Rows from block 2 of a small class-conditioned image diffusion model, named by matrix and row number. Rows with one number belong to one neuron. Each number is 128 + 24 x the weight over its row's rms, rounded and kept within 0 to 255. All counts start at 0. Numbers have three digits each. After the name is the row's rms in percent of the matrix's.
After each neuron's rows are labels from the 100 images, of 14848 (inputs lightly noised), where the neuron reaches its highest value: "responds to" is what is common among them. Only what is clearly more common there than usual is listed. The data: telescope images of galaxies (Galaxy Zoo DECaLS). In brackets: how many of the 100.
# fc1: MLP up (model.blocks.2.mlp.fc1.weight, 1152x192), inputs 0-191
# fc2: MLP down (model.blocks.2.mlp.fc2.weight, 192x1152, transposed), outputs 0-191

fc1.391 097:134100136114141127131150114118201138103068155149101103090134159107139144165120134176132108121128110101120121134124104122139087118053178134114140119123113146140101162134174080162121128137133110103137143122168152164117135141128106141154111140141128124122165145124129158092138134157153112153099145118125125142093127143120098160164109138151124167142067134147122154136140106094154130118144124120154104124112120147151113143142125110209161133138148123162088124129166137140094143115144100163121110101132130133155129117109118117142151087131130110146148084141145052141136118129084103095
fc2.391 101:156108145117114100133117133130160097151100062171147117161128096153107119115110131100135111147138131155125141165136130150101129117099148150076158116144125148125134131140122116109123197109147111103096134170135092121091134121082158074140124141126138144116114088104147182127090132116162148096120130116143109149121127113098085133140117153131136138099075163147118121119146105145107107139131112102140130131124134134130141117165163100136094143111134166154164109174120108117112117148089092109135140130109148135174171139146102105114148120167140087154106069119111160119120103130165192131
responds to: shape: featured or disk (75); edge-on disk: no (63); spiral arms: yes (47)

fc1.280 087:153100148183157151146141089150146147145151108182156146135118130132111119104126127176140144117121134124150114139147119132125165074172113121114151142140143130133125115135124153130095152118112163134100110136124089124137145128137099097165113152119067101120151112158145105102111164120087135130148118153132076108180199118136135140085162105134150075130123126142124139107108182105113142130114095105111082140072110149136163124124136106067128125134123130151103122148128126126084159171124128139108112107103162108144110114157118130104126099090154159144087119112122095139148111116156156132
fc2.280 104:147099103122073134129110154107153130127113114119124152104100102101116111112108138099158132099124153115140104092135112077143157124167163134145124113131114150155093113167146081173125167122107143134117149113101140134097083153124100130138127080126126174159134166158134078123126106151161172111127111113177132130143168154159161072130121138095111112138107122151154187140151154128178146131154125137117122119126124139115109114129120155146086124119170095099108116156117114142134104100169126106153118107080111155122154110129151138152138122159127088090138112097073141150109124102138154147
responds to: shape: featured or disk (62); edge-on disk: no (52); bar: no (35)

fc1.383 122:149119132108108147168114125142107096150125134128166123105137109160135135149156142113152117119119145122129113151148167129170146100138144127120090149130146130128110101172121111127110173103108089086147141075137123108085151168120139131113061136097119121142133119144102111087084150093109150151134125115135079086117107171109120142091104180072136166181121127120138131109112127149137161105136147129146151138144115113128138174104160172110151093122111156165144097122153102112102145137124139097117084081141128098117137090130138139098086146096079128125086136118134100150096136102128125137
fc2.383 138:155164141138134144094146120111142109146133127131148149103082123134134127168131130121122132146129160133122129127102134137113142098134090157129109119151123131115152152111119144141116137144141093122204155125125148159118133145142133108116146116182161127155162129121217086145086140129150105110183100092164160127098147145102144148147145177178154110135139131121122101108129138104146088169095147118138081134161121128133104135125137104140116135149091094132149158109146104120154116143127145083076109149122123130165139165097108181053079148151127106113119127124131132146128137138101147121
responds to: edge-on disk: no (50)

fc1.119 126:127123116112114091158100160136107082125175152154137131135166140111105136127094141129144142131145181121140145124137172114136170113166145115114120110126147110119147118151146105103130173185136141115130138095174160049131164160126125102126102154077096129158128175139142109107128111113107148120132122112123127131132156157116127154078128138102102132161099134116118128135155152087122109125109190119096152128112112120113114156173134135104111149133145114148129065150113128130075123111136103121098078151153111072125101088125160133099113112136087116109115096137120117135132113119161129097
fc2.119 104:164146147129132106108156130135112142153144110165167137141109124087117140152141152117159147093104168116174120155150150134147163109139157126097137118150136118107165147097139093109154192152124120143150129135115107182130074153133106184123138122153133116131177129117110109123113085117163156138177096115158111152086113090127130155083137113112119126125125089108125124087090143135113107126140098108128180147141099116121127136075125119104137132106121159171151089153136137112135105109095157147137162091166100112154121125152113121171134139126152142125137089126123145152110099135183160122
responds to: edge-on disk: no (52); spiral arms: yes (43)

fc1.516 161:229184176137106101093077083072110113103089098120129118121136118121121120131128120134148124123130134127133130141142139121126107130117124122113129121190231219229194190178160138140119135124131126116135138136129117127113118119106097112119125129112091113106111121113113132126131096114130112120164167175181123136133139130129126127133142124107136118118125118138135124115158130118146135123130126137118121126118132130116139128121121133129138062099120132135147129122106093149103119116117121131123101122123118128115119120114110119129119118109127093122111114115129112122122115121121117111
fc2.516 133:178102132103125136142076174101154115106130085113135172123120140144081129126126116082142147100145114115132134139123139135142137111097125149101109243037068207194104050071101119146139153130121129106126076082114078145136141150140141136102130128192104135117114106119135124118144145130099138144154107136109141113150117124142155111133115116115136132107121147136124128126156128142124129131130113115140148119117124141135133124149136133139162160150131153141133130111131125113141137131132140133136135137096110143132127111111110118146155111125128091135126117118130119107157130125122128135
responds to: edge-on disk: no (51)

fc1.204 094:116130137121105126148126142075112121112126136135092087116137169113090130116102143097132164135134166143142139103145130142106166110184186149087175136162109075136154143106173132080156093126141148098122110147103152119103158110156104114136096134130138137134102135120149116123101093137137130111128130122170157118138099143127127132104112129143148138126120146161144127159123142124153146162156166136173132117139138147087162132172131100110153127077142142140136094140182125139041123116168151132124124170171111139120145131131116145149147107122132143131059148108147118112133120077110129112
fc2.204 111:140086129140099141126133156127133115127140126146091120130133091110109114133150145081173110105116151122160136122183138166055166140114122142146174138160124149148127128134132128093127177124168144132137142157130077163103094135163163163115115133144106140150146127148124102149116113117162110137131114091167127130135122130121113151089125138161156129149059113070137135113137171127129123124138135160132105149111161127120133108088084143103101143182097145168112136165082133128091154124102095118164124117154091107105176168134144129125153154108106122142144101125140125103126105143156103134
responds to: spiral arms: yes (39)

fc1.475 088:164083114147135151131102133147123153134120135169125181134122110138165103133122131151137145113146143147097092111136115097105146143130090112153192114134108122125138124105136124128109116132102094119119091160144091103106101136151162152144131160139115166129142129124129111128131113128129156152134132155104155163180163078112086132120157128132119190124134148155076139119100145116156149175123100135168090168166130117125133102134142083140169151134124158092154140113151063132069143155071134122079111128153087126097129103136122155108105118130142162124129123124143120126147119159131111161
fc2.475 104:167084156123113147132115142120153144098098119103100176106113160141135110141161125122092127118132143131124149126138099088091123110174133152115134092104084166173125096175113131121154151106125102115098133152093124181082107133132133151162126120138178114132075126133136097154108107175122142135131113098112156132131131155116088136111123153112127134129093102164122100118145147143145145134111147185141115168094102124138104130149094166131106125121073133132107170088120146129110141074157112087087125128139114099115183119129100130133103149178123088120127103114120137136115114123104121156
responds to: spiral arms: yes (39)

fc1.655 100:206210201200153135118116093109135119106091120138137118104140108137108143148123124121150126151129125132150115121127157133142110141134117133119098070095144137154164115135148139129119144127135113110131119079140144115109146111116134107103113107136109134094121162106119114122123123120138116132131175194212137157140153133140137166133132133136128140140104114117127157101137136093121128121131123132113132105133114119124121136131109141128132055055081092119101108097119084128094106108120119122129136106133103100126113110081094114144101109097109114132102133113112089114103110102122149122
fc2.655 089:218066086133142153153124139153155102117114150121114114133129088125137157099113118106140117124110129121120133095096127136150097118145122097131146056129121108142083118118140127093121141187136150157117125107160131109110100204139078139100127145142113117140133121129112144110146155119108132127172137139081149106140139139122142147112130102170157118133123088113117128141090143171129126107174129135120153096152121136135158118075134141113129169226128110137113113123136158117114122131134120096125160136135114122148132130149110168106129116110151100124136135087130148127152146158103161137
responds to: shape: featured or disk (63); edge-on disk: no (56); spiral arms: yes (46)

fc1.441 141:119130114097116123141134148097088088156168138167150158133099151087159073186152084135100148123092179156139097134149130108127138155211177147127099125124170120130136163175126133124122122102090187117120113154160144090109108114108104141129084150090130092165121135131104153132097116101092133132124135137147107113122141144158083144154095124124129120153138145132174139137116105155155138104162108088134127151106118133125113151144112166109132119128138139127119104102114126101134150080173130141119105144124136111132132152126154102115134094125124096116125124125082115142107130090142098125
fc2.441 114:137142153133131146137116158166104147110123170148152136129087111146159108128145123154100125124149134094197160126199095142087125123190176107143110134144150132127149139094145120134121127151135051114164171141099083138111120149117131106106098146154138147107148137122105143127169113119120132123136125111162130128149142095171099161136110140114123108126090145092169155128125125128077102109160096146125134140136131128152105100107148134086155153113111156102121115074171146111121143105096119122096125081143100097155130163138094138097120125124102118131120124122172124112110121163147145113
responds to: shape: featured or disk (63); edge-on disk: no (50); spiral arms: yes (41)

fc1.231 091:157155121153157155142137135141170138133166165133150166106113188150175150122118132151125114131152108152147112166137140174131154124160162162152148098122154146158139131132113125133156073121130120119133102141128088106095095096127097107120161127129148138134103161115163126111140128123115118151162160142135116099142150128100108132160130157154135189150162119111148153154141144176148121126130202118159172127154134144138117144148138174165156101108128111155137110113139169113118101104138114155155092079134114120119149116111134115112119107135120133130149136139156094091136158121060115079
fc2.231 093:142152108106130101112097109131137106114157121113145131121164097118125121115106117159169132100114121114104087141119130143218148090138145154118135112130162097126101119086088156072188155078105156152125111131132105139121127107129132137122089120175179178129143112137123135124156141084114095142150121124142105153145114115155134142151141105149084147096125118134143099096132133136115166115119134063129129150106130142163137163141112160158161161133161127117108109104154113123129145141143124135128154144134102087137130127130095159124139199143173116126139110150136127129128139129183149168
responds to: edge-on disk: yes (31)

fc1.612 120:119109108106102179146118090193086113153145146126171158132115143150168111173181089119105141104118171192138125145118141147149156145178174139145128144135132112150127161116103120144139100100132118104134101154125090091118100120127111136122112145124121055142146158118133115077091144126120121148144125153123093096168154109096076112136122102171120126146194146124156141156099126137108158127132092123148105147122129126139113148128156165145146126118148125140078098098117131121108145097132160116157123104122138133132133133133085084128135104137100113138105136107116103130108137128106115140
fc2.612 142:125132115140125131162129118084116142127152157125111120108120132129129129121126172095127109158115178134127133132101177162122164163150144083126130132137126168127119144125139125136114134144106105096148146149132109121163098136098156152102141178133153175127133103102115110164184157150104127124177098122133119187113142118107132124073145110151104105110129149111165150156140113131140145140176083094168133154118162136118188113141101138127145127111140139149149146187136151121079149128115088149127087121124091136120153120119138148124079113087106170164100119094092144125133121097117090096
responds to: edge-on disk: no (51); spiral arms: yes (40)

fc1.278 208:134149107132129151148120130141101100155149138133179180132105155119172122196143084152091161155132151178136115129124138127128163128177173151133114144133130096114105127144129133119127088089071133120154111102159103137115129120117109143108103132088117138103118152126140112121074122109109108175119127124171131088174156135132097147101123138134140168141119180144166138159160121115150124124174096123127090147103155104128132142150154163099125116122121127174139083101091096126171135087151096086114107117114132104129122113120115095119118079128114112127131117119089144124100129122101125120
fc2.278 148:145132172131130131147119148106110142106121117137149179120117117163099119083122180132074127110118137095129160124102119101100173156184141130172135124111111176153102149115122125139119154106088129092099126139086120130143071153146157127135112175116148121140137085109151109107187108133123111123143114138175146141101136109159083149098131114135120104131116127102145134126091130064098105117159103116148093130184146124131125109114093122092131111098125149151108117118150157108161109151078172172123113110104113137139139120156125131131118097089115126110132125134149132146126076136146093126
responds to: shape: featured or disk (60); spiral arms: yes (42)

fc1.225 068:125160162190179177133141145153118152121116109097117149123122183123139170153134163169142133108141099113104161142124123122150137137086132135167130051102112160151134172112117104092122072105152142124092100139127116111092094108145105118126094132123125093126151121124117141123118120129161149164095120099089083151133131099131108158124125114190097155126155146141125116147117137109106102172127125146128093151113128119112119153143129171147137157157172112114122138111131129138119133140100130142114101105117126135106145134132158107176143138146075132125108130132173119089150136122106179101
fc2.225 074:156136087083110075149119147121155110134159104146125120136097131112128130148131136143101136117127133134111111140086146084119107144131129122107123066047078151150138105131133179122135115122102137121125122108124148114149092171122115102198144117094136101100118116131147120138108132125131116132126152145139105149117116099102154176176091133119133127121144151127136138117134135123128131139117084156145136126113080114126146123152107120115100105126128142112152104159142161136131120096123104110135099122139151131143122165176139103114092114198060132187095094095088083087117117117123134125
responds to: edge-on disk: yes (37); roundness: cigar-shaped (33)

fc1.249 102:152133129134136118141111098160137141143123136137114139156117148127174155153117131154121124142153163159137128129125147115132076168124112101132149112139098134133137131126111104104117139123124052103117099145131087114103104119145147123163107149109137108098104086129138127101146129111146150153133132131142106129172122115119166160184146110152109114136129194129165098162146126085125144174112126132092099153112126122141151121163154152145141123155159120137166124086136151155126122162118110153097069101169112132054135142148155091172148125106142181143086088101137135119101122135098160099
fc2.249 106:153113135109142119144154143102161119136114117131114125084116085112119108165161176145121155159131138143123140140120116115094132115131140155137140098122102139146141117153091185082085182108137180148160140174159153117137131144096098129123114132144114162136130146129110164141104112133157127121158124117129105132076151114150156132182098172134151118151141100124141130094141168123132114115140112122121148116122142122172157108125123155058094141091090128101097136122134126103115098120165105115128145136152108117121168132161138129108153161137129100135142096069082103125121097195151142101
responds to: shape: featured or disk (63); edge-on disk: no (52); spiral arms: yes (43)

fc1.268 084:148140113128122126117104144133156127133157130159136154155145150124213167153130125143136141150152123152117124173119159120148144159086124161164080127121124113091115098109050151109162107113150117109106137090141101123093120111147170148120126156107135079084080099125114120132129105112142124120161124120127132114190099145107116160162120154137131166132134139136163173138098122138139162188105130129151150146166136145122123123119138169162170137133117139137169145111125102087166137126131139108101127157135127122096112133149079110114147137132126136096131055140138135139142106111123117131
fc2.268 100:147161126135129136152159145111140112123141084134153130139104114102159128158085060167122170158132125091133139123139146108098117107116109119144118146090102149150089125136123137152118123123143129172168146114120179135134162073147128096083138089115132101139142123175103138143130125119132124151160105126153122117112115116104097128119144127143165092090160112129194087158109123128115091124122138127115130146128114133154162100125109111147132127119125108081177157106113120120145165098114133111086158141177129107097191095095118102149106177142122110123128134136156165116154100087153105138
responds to: shape: featured or disk (67); edge-on disk: no (55); spiral arms: yes (47)

fc1.284 117:150164108138088150146135168138133156122178142132142096132112127157144162121147162137153181155163166073155117165147146180163133125099145115137136191165140147121120095119104141182153131113102131132121109125089122124115095126129156130133123116132104116094113092150080091131130123145116099128158140105080121136128112128144104106085125168103123145139141109114110134123099160172140140141117170142163173156138135129138169138153144151150155099129104133132116125171118123081118150153101106112128127105092148107067146122114136144071116118121116087095140128122118103137114095144133121156
fc2.284 077:086163144122091104142106122127113149122162090154127118171129152115131137127130117112158147141176114141131118177109139150126108170117124140144074195144157079126149124120115165137128171135117096099153136117113172119126119097124145130129170106140131146104138138142120150137112136124104129172166072146081105124114135128129130116111140122093124153131129171182098128179146120181114149129102141110096147138123129178136160152170157129098183146152162107140119154165078133103121115122130108154108127104122107105113155122107133104167149196108136151106117126133119125135130143117105116108
responds to: shape: featured or disk (63)

fc1.742 095:177201175156181182134140143107160106104142138156122134128117140130172114153130130183133156143138157126145159130144100136108129154158131125150115074080126125135145151156130103135151128107097187126137155144140120097115133140118153133103123119051157129129099110114111133106144124128109109165120144131177139138125151126165113137151152131133119162138155190136116152157135157104161127140123139125162148139102154113145132144177110156154115062094102102132134084136121126118152139111150102148116127117140134112082106136123148092101121090143119114152144101133105133108111097128136120108
fc2.742 084:118147099128166102126087136159123149137127104189153121108150138168111131084092171134086123114124123122139132084125093119092126142165118119111098074119147125120107080071150116121100174122099126175107113100123123116169133126120126120109105146123125149115143152127128129141130144130093123088129144180135110114161094124139097135146127158130138170166127095137113096095132153146118118098135161138156119141153160069148119116102134167139135194183147097113138088142118139101176144141101130146128164123149143167117129120116118169136137103112158135143110120118118093128143135143143171147
responds to: edge-on disk: yes (36)

fc1.702 081:139152119143111113127106121165130105172159183126143150140127109176142152122178111106144128158127137149135172170170168125160139119098134161152115162133112128117134086170101126130107076125134142113128118098132152129110062149134137166098134087103172137118147149126104128120081120147100115103156111143157115118145155129155097129117095162097125166137171132131157142142096142175130136136140153107148156152152091166139114163100138134078163142094104147086139112125114120105171129103115119147126098132107118105112128135115102134109113128084141094126082135105149157157134143104096113131
fc2.702 091:109129127109119126119149133135110142111152115140170123136149082095164092106132102118133139123134145096128147143118119153160161088124124141131105147142171113109118132105117122152131103104165176144144115095169174117118110117095126122080107112149101124106106112122132137135109119104095103179132108089140187116119140129110128131101139155123112135103156122137163111146147175161135134129163153118113130164081183123158139113160099163132121137123117137139093098073141100116121113136132071123146111140125149124125116082095111069155175203101160096111098103110130100134135118170139130134
responds to: shape: featured or disk (63)

fc1.285 098:122168150141130143137151142169167121156143166097139080100156112084167147131119124121144125166107143169133139140110149172152117134100124104199117123114168144091120125143170119139135125135132139105160136104122150146130111134114176105113143077077156133154134126119104098121129091128099112136148139135162123106138131112132146133069132125127163160155093131135134140164099149163143142151135120120126170176150141153187124142138141107162129095123116142145176127152134100096123137118121155094122126098093109122112102095089121121101124133125102155111141133163161127129113100106126061171
fc2.285 079:122121136103168142101108115121109144138127115137118111155131131121108135098070114156100104108112154116120109127117139176141107121146137083145134095131127108114122096107138128134113131140088113084083104133110145066109120086126098142099124142160085166107128139166141108155122156135114148111128093123133144112125097119088132125080189136108114151084109111117172131129109119140142163120136149115171155149112121124189160123165149139102148173130118163136118139127107172149098113103098065139118205115120080162121121116095110097127168151099125144102123123105122142136147121121136132119
responds to: edge-on disk: yes (30)

fc1.21 087:112157120086147087100097136141162126124129119156110067103165106101074111131140138168122123119110145121142125140115146128163130140161136129133126095118142122115117151136134122090107160170125209099146174103122179098152151136113144116093107104102117141149118161127161133119151113106103162109098131136160147119092156132127147191110102120118171116139114115116125135134159142076112118099111123126073138148144083139126119146114129110139100139107135131154141114134108132119137097122139109123127093173149081063149125103122126114104117128155072110127119132160139104072150110133148119106
fc2.21 088:105126106127155109134103133144143153155136142152145105127129110161144096141160112140136154149099116105121181101118128107147106131113151127155155120128164121135144146122170156144133227123126084150134114156143117166149136162161129129126135112162147113104179118135093100144137081089118107172121163099103142132139143167110160149113104131146141176127119091124156160102117145100126135133117117116109139123090118118108131140160131149089166137150123161152137131187135172153125115120098120158160124117130159149127171109141111103144084110136139147160117163174157150130099132147157139183
responds to: shape: featured or disk (60)

fc1.491 100:127115132124134107152119108144125117123139123139122138153141109105122112165132142157136113110151184139131112103134139106106181165174122106144155126125117118118139140110159145132163114098108159112101127130102112113143191126111108124117106148130061129103113123098107121095115128136128142116107101129120102144170103118163082189121134142148140088124160148167158145063104116076161114165127093144114119156074158119159154120115148141064124147133127143102124162131150124097114110166133113071099165193131102118096139110119117110125143138139135100137099118129142140106104111111152169134
fc2.491 100:175071143151101143149130134087125127130150125192110122107125127118133137142164128149139128136096171120148119136176120091116155106181129090141174131108101157157120149148105122114122166117092116157152148192137141147164069120106130140134149141116113111122181154131122116151093117093120162124141149149127120091104136112171116167176141136150104140157146116115153151105166097121124140128120095132114136157134134153145132131160138145089117110129161192079143120113165159094117159119140118148127138143143118117092139147129163135123119155165119121106121150127098109160130104130180111124
responds to: edge-on disk: no (50); spiral arms: yes (40)